Weights of a small contrastive audio-text model: text encoder activation squared_relu, 39062 training examples.
Rows from block 5 of the audio encoder of a small contrastive audio-text model, named by matrix and row number. Rows with one number belong to one neuron. Each number is 500 + 25 x the weight over its row's rms, rounded and kept within 0 to 999. All counts start at 0. Numbers have three digits each.
After each neuron's rows are labels from the 100 clips, of 14848, where the neuron reaches its largest size: "peak on" is the class under the peak. Only what is clearly more common there than usual is listed. The data: synthesized solo parts of chorales (CocoChorales). In brackets: how many of the 100, against the usual share in percent.
# gate: MLP gate (encoder.blocks.5.mlp.gate.weight, 1024x256), inputs 192-255
# fc1: MLP up (encoder.blocks.5.mlp.fc1.weight, 1024x256), inputs 192-255
# fc2: MLP down (encoder.blocks.5.mlp.fc2.weight, 256x1024, transposed), outputs 192-255

gate.380:500479503521477476509531523487470519512521505495480458527495488476526507494528512517529476471511458512521478493540457484533507506485514465517458517461485489492475536512492468503461516485469490
fc1.380:493508513490524477442474544498529515487524466464503474519522524475503515479493503503510458475500524493449517479505498502491508510508453468484557506473520495507471519471506494506529516505502535
fc2.380:488513468515508473504480460515520503529525531478497461511497473504502511524527489540451491484487507518479482512515483522494496511495475509514467477458517484527480492565487479529505513469530467
peak on: F#3 (85 vs 1.2)

gate.703:504525496493448493500473518469514499510493532529498479494537470546512491475474498473494496519493494573501507524491494493487513473501509486487539506471483519528492479524535562504481509508496512
fc1.703:521515503494441533485502502484517519506493512539486480505535514542509496463504508494498501511479505545486493529501481476474516499513509476475535518478485535532505461551522560535458499480512501
fc2.703:514469511494522465487525529508529498494484478475522470464451523463494475505517539495543522503483539556528523493519496503520520531508510494468506489490527524470489493502505539458493513516518491
peak on: silence (100 vs 25.5)

gate.309:499486480521466469469514508476529480520502494499502522487492497489481566498465501511500516476506499522498476535517517521464473452476513523482478508481516467475523513499488515469433522535503489
fc1.309:521518475488535504531513523509498530462497529477496492470522516525548435491491488521510501488476513461510512494486516494510496519533513458524474480508486525559496477510519546505536491470484489
fc2.309:505531478519499518458499482455477548557493543485533494535511525467488510449499483480507492515558482447452524514499516487505496519511499498527495424497532483504449459523512541498522462535507507
peak on: C#3 (74 vs 0.4)

gate.304:529531513494486487507510507515519487522539484498529495525496573503548524504526528465528439491552503450491498512518478506471493488505519471534529521537526533491480515491452519522444463504489519
fc1.304:471519489487484491492527473491529517531474477484505516540461507484507481528488508494468488510528520531511457529473523492500532474459516535501478518515507528527488490490515489528498486466494508
fc2.304:529473470500465516547527446492469506500539471549519503481486530467472526505529489477513474483491524429511547524521539458473539515469479475537498535521499531524500502468444459505516485479475461
peak on: F#4 (33 vs 2.7)

gate.592:538539526465478508513457499470493459495481482466477505465482482473516536484498452519516503478516542524485492480462476481489525526466521518503511487524510514498490526482472488493513575444493482
fc1.592:501487554506520491468501497493564519510479488484489532493500482491456501536496505511521482500498480476460525509530477474497486525500505436510526438516523535439537511424522493486487529533479493
fc2.592:485534503481538488473459479485480515482462482478501506535477497503525490523433516500511499460473493435479514489530497527490513486503507484543506513529501447529501515504519506517533503493488477
peak on: B4 (44 vs 3.2)

gate.219:505498515499529544496483499509501504524560483494513538521507416475458501529509516465489487446499511499503467529485505532527445498507481546480544481494515523526525554476526456498497506513478509
fc1.219:491525501525494521512474503454480530484556529458493478529523471470489488463488517493473451490488462498504484503509461532499498491472475527473495503509496520511520471458497502515496491525473528
fc2.219:481517516472510549520497531469515503502498510504467545468464477532529470487552450520505477484517533469468528548462478515546461529508490501513496517501536485567490496522506476492504516473503514
peak on: silence (63 vs 25.5)

gate.293:533522511482492496500479492539476482480517481534496483463473467497487488531497506510500500494481492479518510455492487524502490453508508545490523515496482549511552490486501509476510509531492527
fc1.293:482506519477489507492463517518499486517479495522521497473470485537486550496538540512507483507462496486499510524479518553486518462500509522518550525476486487517515501500481497465505484502495501
fc2.293:484523500470538519510451512482490495533496519512496530492519502508492505564506468500529524502488507542496469486516538509480494506560474494497488499542468557481472546492461552494529482567496506
peak on: D#3 (36 vs 0.7)

gate.192:538489508537474492463503505501475508528465516521478489516524540537559500511550499531513515484524471507484481508508498458544511498502486506493555517511474523481485464467495488486514470502514488
fc1.192:521527513509510484457477499452436472475505521508503539499493508500509497521478529498489523512460486508500513515509472494562520514516492495513506551491486513483509501552484492522483467504489529
fc2.192:514468478520507526442459511534515509488468496506497486534487502509487488514516471492533502536473500492522508518458531504452486484486481541502494491464444464534504515479475483458522501486502505
peak on: F#3 (25 vs 1.2)

gate.233:535510511492484514472470470524516476517471495476496511531533466469567490518517494441488494477540527440482489479504502484525526442540575526507494486481507542488482485507480531517489502482487497
fc1.233:488459507497494530519508506472474514534459509464461566526478490485508510430478455523488493493484492488526485514517519491490531533476488517481508503517502496508493520489547514435529494473491527
fc2.233:496548482502471502519553516528525505493498516516512477506483512501494500550498475532483519520524498460493491524501501499483544489493483533523543481526499519493486466483478494444523466527499507
peak on: F#4 (71 vs 2.7)

gate.508:535527512550471514496479539482502489440508519497477489502475462491473518490513473508484511481533469456485521539501516537485543489442472469491510504499497491507517491525465503512494517499492521
fc1.508:557507498513482514500526507495470496502506492511486480495529468490473491462493527536495476476527500486487531514485495504525534511536475548518496463498505520515503474475491507484491509527499499
fc2.508:557500510486510509489514515484513517523473483533497501565488554477515449552484540488519481553486545494577480505538462516498507473481501547496490539469468499492499509442504505512487491485533499
peak on: B4 (49 vs 3.2)

gate.74:532527540541474497480501521539513483492454526502512514490505507484484464497523494471472502505478497517533471510485567508486465480517501472462474526444491525509519487507498490519537516497446477
fc1.74:533509487508486451490477487488481494488493516541499482507516528508524516507523497501535479485571531491489517502464516468480508496533498482501497484507508512535492521493484502478512494476508501
fc2.74:493537512490504517520532497495467488463520466503481477528491484508515493545523501500486499478527476445466492431477490509517471513534524488488504458479465473526505525482485480465508486453496452
peak on: D#3 (42 vs 0.7)

gate.754:506531542531466447513494415510485434529470510572497493499501494499484470510500521521488494479488456520490533491489521477482506515463465526478508467480460509501482471543506512477503510551464510
fc1.754:524501492486499474532469463506485466523502530494521480494499467505515480505507510521462493488498496527524514488479475523504507502516494508502512490550448478486501537495488485492532482495510532
fc2.754:541467479509479510502487509472489469476485483484470515432544488496584483527506489480499512508484531512516524470504520501501527515507498494481491517535467525491466499474510496499520461489476488
peak on: C#4 (29 vs 3.3)

gate.458:536549497501481497485499502491478510495511506501523520504514465456516486512575474517487452505540526529500516502506506500507472467544548499465487556470451552518526497511531548546521514512477484
fc1.458:482452512467485514461495463484516492540498521549525493492463517494479481511546542503488510505536488530479484462488492509528500485456546535519481525504503444500523513528485494476440491472532508
fc2.458:450491490538525456534488514504497473502454500509537491463515511510504526503451492506509530457495517511527495521499515481512522508520483517525486483516494524483494506508497491488478479533525513
peak on: D4 (34 vs 3.9)

gate.675:513523468490468531535496489492473473560472530488493514481480447495506466529482493529488520499469534506504463470506518557532498497536528473505491502471489527494551513511542496524514466493493462
fc1.675:524446505488524496537505536503559533466491514492470471487534490502523504510501516508566550499502487502525495485527509485474472503472539512487538511527520491487455517498442494489535468530521513
fc2.675:500506539511492517471474495486491477536499498478530477498514524537471481498484449481485490483537515501487580503496490531444513508490497503482542469436489521508518494532462497480524498476479512
peak on: D#3 (59 vs 0.7)

gate.106:477477520487535517490526494520457490484483496544485488517515512504468454502528513500522518481479487476543532506520493489531543491519514534496486478505456517525514494467493513520494511540512507
fc1.106:525473508489479456486496544477521536470486536459525528506519428491507487482489507491514510512491503516479493514531475475495509539516488459522539488463501473518483485498513467501526479494484500
fc2.106:488488500484533519531527493536514444465527525509500485527496533556485529498512537495495525479523519507509458541473492509491500517439533502473510506479484476508466503506453505537491548533476514
peak on: D4 (87 vs 3.9)

gate.397:485439542501504483498509503505480529511512501452490506542514547534486515526466506491496496533500502485492547494486497478494571480457534466512492477534510475505502499484473485487531508514496535
fc1.397:513532552504476506476501462499476531526487474522498519524482527493473520486533490495489548509501481514511551494510502485518505519459500491491507515456440546528526496495488498505488479509514509
fc2.397:494509513492492512514507446481491475486491491493530500532513493492463491509482493501475466478572468467467502436467502506460506528472453534503532454502495510508510522466488511487504500497513488
peak on: C#4 (62 vs 3.3)

gate.356:509451525534509527521519548458513518518523476509498490497525517486511505523512492529541441521494453502470505487513521539541503468535495498518481509471524543488520491518479486452491466484501529
fc1.356:484536523474521463488534437493494477496478502501506526517455511522462563544486501494495521465481501522492476506491499506540489477468518502505520495572514492530479460505522506511475494514505488
fc2.356:479485469481523481489500474516493493537525497543520512494507506552476466501523450476488556471503495469494481510477495531515479516508514487472510511486515526522530544506475514530529507510549521
peak on: D5 (39 vs 2.6); D#4 (38 vs 3.4)

gate.240:515487499532480477460486478555478533521487511550490500494486475481465519520467468492511475499500524548481522477528492511475488530524491500452485466468454514548528467466564468483501489473495544
fc1.240:569515461485499535507434510507509471530514505486502504496483480487520508477524515489465512505483508498492508505492483495507459528534468525522520488506509529513473495512500521471517534475448503
fc2.240:528507509518509471484484505477484468503492494505475477502491521506486543523482541510511504469506520514561477510480505512529461523513504529561481509478509496503471523485520492519515478519510458
peak on: D4 (77 vs 3.9)

gate.27:534457537507474460485474509505509454419481505491548472461481501472485517511473505473498496489502509485478533495516483545477501459518489489524466460452504481505448530488488494483520506481548523
fc1.27:501520553517491471492511524497506472540490502518564521477515521501467501514508505489484472497467494494536487512512509493489476513511511508514513554488508457507536530557475505472453499473490529
fc2.27:500479503523447534528514512532522497498460510447488510519485524452532507469497507509467524553505501524501511518514500523512485496447485528466489476481480492494508494511526511478489546539572529
peak on: C#3 (84 vs 0.4)

gate.520:513475507515448506505513514466485518452519471480512486494462508477463530475498497477453475469502517504473492490525506520490440447492483465473508518545520518492442521508518537470496512495483476
fc1.520:477517507468463514526520503472489556442508504524494537493507506521547469482499473516535532540526518503503533461507491483517489467523510501494484487485479523483473537469521542493458490491526548
fc2.520:480510492522544502520506505480486499465523476522454512505507486466524463495532515488505505503466524465507501490505482497495498452519502531500474447497467504460493496482502448469493507478512479
peak on: C#3 (61 vs 0.4)

gate.410:506522512516453476540428530486505546466535505484513508489500525491419502504465540498511518472479507489523532519471480521562520537506516461475471518535553508550499527501496497507470486466483512
fc1.410:514472478537502449483485506534458518523505491487472526521499504508489484513464534478530494493486514512489526523499503505483488518470521475477435563513490501549485527535538500469495463495515499
fc2.410:467501491472525509504489474490527524483481501524477480507516522483477531491481510504529524511456526496453507480547462553530529493519525534474544477497492491456523487505508463514517481554557500
peak on: A#3 (71 vs 2.5)

gate.616:435470486474493504510517486493511544504514494503504522536511531499459478553517488533520495519447515510528506491491510454457486517500469513523472463447479501497493501510483473490500458514502474
fc1.616:472478488506502489515482532509477481513506504550462515530488472487503504526517497486543490534486512507550484497516497487504488507480488476517449480473504472507498480543526500542521473511454471
fc2.616:482527491496525523483494519478493451456489511486522484524514483531535538476530542478515489506473530505483480453506525511465444509499516448476525478466513517481515537539507505496509474515514469
peak on: A#3 (63 vs 2.5)

gate.561:513533490512478518523485548472488542505522544511507466505509451511449510483541553498486496520510517514488475455488510525500501512483515482484487495511527490502494500462508512470512484507472455
fc1.561:539445518519502487524524522536487537550546466501470473496514516503538487460491478511505467486504478534494517558490439518494496480509538517492480496518504489503507537506483493498494425502453442
fc2.561:517504502471464529502495447556527468539469488507526492482433502470475504477463522552465479502493483483504506515468482518491532477448543493509498501497533504479516480533492506517517529520505507
peak on: D4 (52 vs 3.9)

gate.636:484476480528480514525519519466520515538494478510474511503483487540519503475498501474488523496538504535474545500473499489500525511500514491490495494532502509497461476483513486502502530506485491
fc1.636:547504525506469492512520496507494507509508505509521461505514544427455485453515463458468510457521567496502498528507478534520518480507522498512492472506492543474494503442524490485508488445509514
fc2.636:464512507494500452521560499541512510480530497510505487440434467526530486526484546471518442472516518464510497488495505539516465477510488501484512478477513530514471501487489533495532479505488565
peak on: B4 (28 vs 3.2)

gate.58:494519501492499532482466519500509470521475502493502576520484501482532500518515454464499498474480509498447476494506457529535508470506498531491514547572503487554481456499551500513492465458463554
fc1.58:514496505494537525565480485504485457522463494494473466521477512530534515452456500449523481498535508516451500498447484501527465524520510533518511503469524462461452495488499539465534492492472479
fc2.58:525498488553479553516539449486494478484530503539471545515483518518516501481495537449477472470494519529516518478506535487517511456508502544517469507428516501514499550544491462517509527516497478
peak on: F#4 (80 vs 2.7)

gate.362:495502527492478523480460467460499537547467461477535473545492509438513511520506463529475483473486474499480521479496532549479504484514525478493497500483493505503544481499509559466529488495522485
fc1.362:468508516516479475509507455491504477520458485495493523528509494491536481499536465510483506507502477477533483484502502564490506481546468491502478502475509526486524492502488541518525484459476481
fc2.362:510484504474464486520540511463476462506531475514499544495487536504494551529487495518541477479507496546537522457488483456490500518511512535496485503555498516503503486494503446495525563507451531
peak on: E4 (59 vs 2.4)

gate.9:485477483521473480512498449491505489516470482517518504495474456533517485477502509511492557477548513499466501493493541508467488509493483562493504483489485483506502482493480506542507498469500516
fc1.9:522492501518552443528498502529492526498518523503518463461523510503538550546478510513506452512480472495533553493565470500522498460524516450504518507525496515521498502490522510482491494497478508
fc2.9:491493535479512487476472491518553524490490524480447482475538449465503490532502509512506464450465493533526497501482508507475545508549493521517533475527478511537464538521569502504476458487514521
peak on: D#3 (25 vs 0.7)

gate.168:499521476500524505516491476531514528490484469494473472498461540526505515466505516529483512512472481537507510507437500491525467545485519483520476515507466503506534508486461457509502527516529520
fc1.168:509524526507514514483506525525500482503504521452520503543472464480498501515514563507509479527471480458512519481484504551503506501497526449529532488494478517476539514462488486513439528481522526
fc2.168:537482555501469511553487503523519467521519483472518489461478501498529483488529513519517520515524466528495502481489484493536500540494506495577539511508534466495501497510496504568509544499557506
peak on: D5 (48 vs 2.6)

gate.475:507504552497476505510523469476506470510541492527499523475553535475519471522493533512550522501525513502496500483432488514494480461537527497520501488490491492466493519498444478516468478528523497
fc1.475:472496547459540514503500534520515521526492525529503496517524507524514483470511457493474454476492506488578528479519500524514513505492488511471520508503501495476470522551500457468507489501499483
fc2.475:465485488488504510470525460502494515529476484517500570538500504510497482545487523521518507539506483511497498499469475519510466499517489490530513461508509504504484486490515493503514476478511495
peak on: E4 (70 vs 2.4)

gate.328:484513510512482500497497477523513466526529503485487492488508473514453490491496510522503509524488505487475542454478513477496483491493531516476503485501469470541512534491452473490490452512535471
fc1.328:542511501450497487547478478505532517501493466510508569479527510514507525479496469480473496514507471506510469517511471507503513499497461491515518508486490510481460447535509542495539478489415523
fc2.328:508463486465515512488536460505472509498512532490479508505550492486494495497491494505534507512490488501529523507516498506521471484471495507518573539511503483529538534477506468502505489510547445
peak on: B4 (49 vs 3.2)

gate.11:477523524501488525536542484491474493477472473526480517448523475463483512487434506495471497499514553493508469500509499472519460514475506511529476485446523486507505530485475510503507519499531505
fc1.11:525473495472523539457521474482547508508508487468483517485492533495496480490559514482486537484482498509522551502523486482492522524472459501498532506501468462494522514513509429491500476516482518
fc2.11:485500529518476518496525507522512485511464511461491496489506453544478470526513472477475523489509555493534491490441514497489529467510482489502476482493509480503481539484478492529497493513446490
peak on: F#4 (32 vs 2.7)

gate.427:518492467516462548453521489452498480496428503484518508472506528437467493532461516508510485520516502515518463537492524545510511488480452492496529521467480517507491459538503486492516455497482511
fc1.427:479491508529487547536539503544494521496474517494461474489530487474461488476471506544538508524505452507559496493525483511477497495521508516521506555501497509477525477501517488488521530492527511
fc2.427:544510507497485515467504491541560488492477488475547501475537496499529533499526468512479474512524485526505501485501493504515530529484467534450492480498522526544493527493489535504483532500511509
peak on: A#3 (47 vs 2.5)

gate.289:502538496533497506479490495523518434443490516467509493556493480506462494516504535487512486513456517517515535483535531510508511463528496534506458471465511494494445490557531514483494501492470545
fc1.289:585511523534491492463506494558496498442498493472447473554518483484469520476475527471496463521469529505510524463527499496494516469527503513486442507459485478515436529483528492469521519541486506
fc2.289:451523476461496467547494529451480519489505469537472523540563496471502483482482515528512540542489529514511491512515486485481484474530478482524476491485531526450539465500529518446486515511473497
peak on: C#3 (74 vs 0.4)

gate.747:482517471462483490487489548492537548462518459543437480477528482508452541470521486479484493524468521537527516491479525528491464449514495465477474488488520472515514516483500486517497511493518524
fc1.747:523487507557532493470519434524485419520461472484554508521480503478520500507468452490499495493498506534488483527470537466494521517502512528523482522525492518565479458516491483482549507505466472
fc2.747:481506459526486487484480502492505520497499528510513524534527501543499500493478483551517498464486499536528482502505476488508446528475477550530480492527521499510483499458486464470493499478449485
peak on: D4 (52 vs 3.9)

gate.371:513474498498514501514472533497565494477498497493519491505497495483492507492499487469487514500512518478506502451464470512517520447490528443515502491474476534473489463517512553483494457472460497
fc1.371:499518532494474448482537497547475475493476504524508471482516504482482531479520530529527493498481505509498521531536521480475552482532519542473514541512494476467536488476469476533509557510536462
fc2.371:516499511465575516504475499490543513483475520497487488554508504473494506498508502505514476448471490538504522475480514476504516531533513513507492505532505446567519519485479477484499551514527537
peak on: B3 (57 vs 2.4)

gate.94:474504527464478532475504488459522541496474518501514535487462494509456503517513463473476492519499538523508494523459502506533525518474475530506507470506472517503479488447502502551532486496550477
fc1.94:517510497543487514505516487518522513482502472503488489511499465538481485511485494478453527500529454509508453538480502490493501529464493540492460539495481537479510555499520515469482504475481484
fc2.94:530494464553536496543564505470490530496510516522494505473491459496506524507480494483507538470538477485509508479512453507491526485466456449515454466463497527525518499467499462466509481512503552
peak on: silence (69 vs 25.5)

gate.77:475463526463480524447501468507526567531487535516514486499488534502493503451531489495469516524456477514483515461506529481491503506494502509521473477505492507495443501498489443495462511454534530
fc1.77:460475536508541514507518556477528462454520495483437465502523496505514481503510517524463531482529456490520475484497451540475531528487472507521477466496503502512543456489508472488514504466499487
fc2.77:521489517485474492478468544488478465480468502530508526487472509551493491496486518470473490508481530500473544518488493509473510485515481519518496493453509490538526510542469435465480477501484493
peak on: A#3 (96 vs 2.5)

gate.544:491527471493460512514514537522455474520530477475518482479517482496540499466492472521503468486487513450535544544565501521494494495501498528451525505482506512490505521480479520513471495500516472
fc1.544:483468519501459480496492490523456491515511490493488499479519499529499513525516522491532508449509488484499487514512510467485496508483540518485450528484471496525525501538508481566487521502461523
fc2.544:497480519470509545483473514514478499506514493488498480525515506527539516536486514537495498533477471467497467507476516526509516467564510481491484501546503482517513475525498477432463557515509524
peak on: E4 (75 vs 2.4)

gate.678:482498458501489509517510529499492489466554508474458508478513462514521504508504488505499504466500493506492465523458487475454497508503522503496492502473481515491504498478498501476520485537513479
fc1.678:500483493461500532502504500486498495471548465478489551499454482456500471559544471501496513488493514521463496500497489500473496528513523496473533485485493500527491508517473462506473501478476533
fc2.678:502471531510517513506512510526487529479530473512478516500498490482523472490499486495467468557528516515476486509479500514487539527493510495499517503504534506532482445491490440466488481485459478
peak on: B3 (35 vs 2.4)

gate.499:562503528514491549527471463489531550490491515523524457533487510520464527506496461514456477502534538510496504458520448504496514502523474524473491480440515508493528470526526508487518495527456495
fc1.499:507514530498465501478487492571535465493514494524513478529471500494493485476526511484526470519550462490471511509510489494512502461501468488500490475566527529508493496503492513501541535535527464
fc2.499:481477476507508506501464518528504510498516513448508499545508538482462531506509485497489472507508523529508470505560535473513499501518497503475517472461484514535487504483461482508486486532514552
peak on: D5 (28 vs 2.6)

gate.628:533506493516494449516513512472526501524539506571488518473537488466526523509494526480487487509500510495493538506469501485462455492558494513523478484477485508509505509499490495508493496477492435
fc1.628:501497519491524548498498515504478497482496494435539442465471521504478479520450444516523558478504477505497490482538501520516540477473542498481542520532477455499478463513536487481499464534515562
fc2.628:515531525510503513518507475531561482456509548541521522517511514526498479527529468502501530528507461513494499537535541480486463506518502517468489508508526493521521485501493491467453494439476499
peak on: D4 (31 vs 3.9)

gate.716:526529486504484476527484545502465464508521499486550486496487517498492476527508518505514490514499537465529555525505524466477517464488524530479488509545514511545530478447501469522481505477537523
fc1.716:488482510543511492465484485511465505537535509567553508497480558489504528468512492483478479499516511481487506508544455512480489506489498506502518522501495464520517505475525457533462537511490522
fc2.716:506474521500540512514479493517502502478529513478465480484483516514485499505486526532486525494497540522522464528526516483508544475502497472541534491497531532513478513510518459507496502501503479
peak on: B4 (90 vs 3.2)

gate.84:484466501458449496501488549516516496521488504500502516510477495446461489511518486511457551536480511486484512484480497501476495499497519520472526494483513512477510516486515534498506512491470468
fc1.84:491519482497496540542482523537496491491481464469517473489526463457542535512522516501508518515537464509533498501475465480507570453473523478532512487484503510511497516511497497498483477502446516
fc2.84:520461489496522497496498502463504507475485539525499476543490529513537457485500472526522454533499498458506495542490474498538515524495479538514505505438506485464532484508518480485503438552500532
peak on: A#3 (35 vs 2.5); A4 (30 vs 3)

gate.656:483502480518444481493467457489510517508453535487525466519490517470545524468514498473512520490467488524549504508502544488487472506485498501508471501485528503458498483506478487500541533500459512
fc1.656:525476474499426545483486483494516487512507529496520497539516478525512513486466491501564528493458529447500503518512517498463490550554532459521473529493513477537503491537533480489555499503542486
fc2.656:523483519526496480492466530519482548488489503497509452501492505470534472476507492470475504507498527526507489489516516440528465490424466513527513458507514512452460444501466509509492504489528460
peak on: A#3 (27 vs 2.5)

gate.275:456438489520485505462544520543512484521472503506512565532502512536509490515518501494509512506515480491489479480502522472506532499495498507481459506486556514486498509528511480503483513507502468
fc1.275:447466492489494468520527514495465488456481507533492539524486478469473523524508502503482522437540489504463522533479497493543506480503489497485502510482485517521531512496509493466470470505495504
fc2.275:554512507538537501483459468528503484522508475526482480479499515514510514495515477553506503541512511461509510508519496527453525532459477482540528494486520507485521530539555457464517497527524541
peak on: F#3 (76 vs 1.2)

gate.422:465500559521486452472519459510555521575466466479501490509538534494515516483500485442485507524462470444542456499533487491490462489509504470527533510515514518485482483478518454498480485504488525
fc1.422:514546496493501546488502521498474502454519461488515522531543496496493501579497510542521474466494518536454524466516518508488510488471503484501485509489493478488494466548492500525496504519451499
fc2.422:516509488517511473501516414493521513476503503482504512543544489455452467537484480528454524494480519498520486502495487462503500493458499486514493468478548474510513501440496519476470499506486446
peak on: F#3 (45 vs 1.2)

gate.468:486478473495464460455519452488508509538464507492573517534485465521500571475503511479494545511477445512478485541531501474462496466503509521524503501486473520519520520489521490505510526487499525
fc1.468:510492540468505528452508465487465518472492530494501522530470510482546553494529515423488473476506514476457473509523531498471466468485499467478494483472441522478512489457537474489526499488469532
fc2.468:517487509500470500500497544509486501467498476419484508510496489446501499550508533474502458465512517502491470531548501497506526508468510479507528490476515491556504457529507486495500531492526519
peak on: A#3 (37 vs 2.5)

gate.560:473507453468465480497485500484504473480486505473516462464475511458498479532509531548491482519545464510466498542458486483522503479514508505488532494459499496531489482520523491491493479528533513
fc1.560:510466513480483491505508479449534458545500498526520506546532508499511484481477530504486483518533516515503539496509491478448504477475475468512461577518489493519485486505504476502520529497504526
fc2.560:490517466485479503468505496440502522457507492499501523500479499512488510536484509492499526514543484493477470508526486500468497483489500506542462479486503491474555507511555451545518510503538454
peak on: C#4 (41 vs 3.3); C#5 (34 vs 3.1)

gate.504:503484537480484486509489477470510480478522508504456453462531525531481488483480487501488533484496503504463487440516507491519470496491494479546528513480507502504521547526480502518504501499527505
fc1.504:491479481493487529501503528481516465524522501501594531478493498514539505507504531443521503496465497450503524529475494489508538515512480500501463495565501483487488465486528478536497498494487490
fc2.504:516492487494513528493477509463520438479470520498502488507464509516491537509496482507507507522515487512531526496519471534500496510494486509499494492506524505478518471495516468515477494503521486
peak on: D4 (99 vs 3.9)

gate.615:470538488558464531518505506512488506466498476521475487499492484494481533523527525553484482496474491504523487517508489565469463539503538521517470530521509538494462505515518554505505505512504486
fc1.615:484487489570539528499536516509483514467520498525502510488490471512520485477513516534504475545528489509464510512512466504483448508452492485497508527494483498459486519490475589504509524524528473
fc2.615:445479514472474567494485474518544508496522503507477506530479515480497477518500493483518456510473505507493476513516550510504545511513463456467496540458493476469506517521524519519526515504482491
peak on: F#4 (26 vs 2.7)

gate.400:487494489478494466514527533517479498483495509480503497479495514533500492483505500514489511536495509502504440483499515540544500489505530479531480520521516481517493531560513473502472521473472466
fc1.400:485489497513493489535484531479514498476530459485506471488518477509520518510509485516488455500506511497509501491478521567474481486474506489511514500481454549507518532460497503502511513504489542
fc2.400:478489509509465490520449547485518486463458505526531542512553517513464494498465530516493546463485485495489491498515531516488489493515506495473546549547479512494475491489521484515500491514473508
peak on: C#4 (30 vs 3.3)

gate.361:515505498488492487480510476508517461499531474554488506463493452494501514484469527500437492476482491442501545495505481454511561478514536498489518482478482500498495490464486506475512501506475496
fc1.361:455522457536539478507514468480527488473501543472520483504487534507518494474552469500475490504480492477503502480505480546496456481523496517500468497510456503493537553513509503513473521526494473
fc2.361:486539514536473498495497496494525522457427484496508446484504564500510501533462489495542462511521512455444486453534520473477489472463492515493453501509441516498508513504517528487509484497498488
peak on: D5 (39 vs 2.6); A4 (27 vs 3)

gate.188:502496494500494474506496524501515497545464488486414512502500471529488483484452489486501468550480487474459510541530504473517474519510529478506522523542459487500552503515529514486476498502530468
fc1.188:499496530484540480468487491559486508450497515509542493475492503510533507502485514508455502504496498538504497470500512546475513504449496476490490474463524532492493520524497525525530518455521494
fc2.188:467530484444510541488504516470494483527520547509504559484519509516480472460490532505509508498483464531479497487506537515487513550496492534496508471525529487486521508492478509508490493494453523
peak on: F#3 (44 vs 1.2)

gate.41:491506493560496473534497491511512529482488497535427505486495519445519501497528439514496484499503438486506507458468519452515493534471515483510494463529544526495484488505505534522460498498474514
fc1.41:499514510488510534464492504526502498475465485498494510509441505514523496474454477573453493506498490483532503497480482438468510449508520507515521532520482481466553488542516535464479507510530469
fc2.41:476461481479459476475486493470450449483470497518470479531539541544506515554503532512507502528488546495522498438507522505474515481471495493522481496489445517493511541501528486514484532512442475
peak on: F#4 (46 vs 2.7)

gate.542:528547504533457470529493513470495509469537480532464550541532518516505528488478516494519482514515536518513486522475510519494538509492509488508468506503482517507525539544513513449496531443488472
fc1.542:483498540479550433534467480503467470520510450480497517508488504527515490468546495469516505503520457485509488457454548494487513532489502519487523498478524497473449508526489481528486485529514504
fc2.542:504494516489521452468503502449512489513475499502498530545509491496510475474519516528513529504485493493511532538501487504501512522503476511490518482510516505484500496524496500525527463487486478
peak on: F#4 (44 vs 2.7)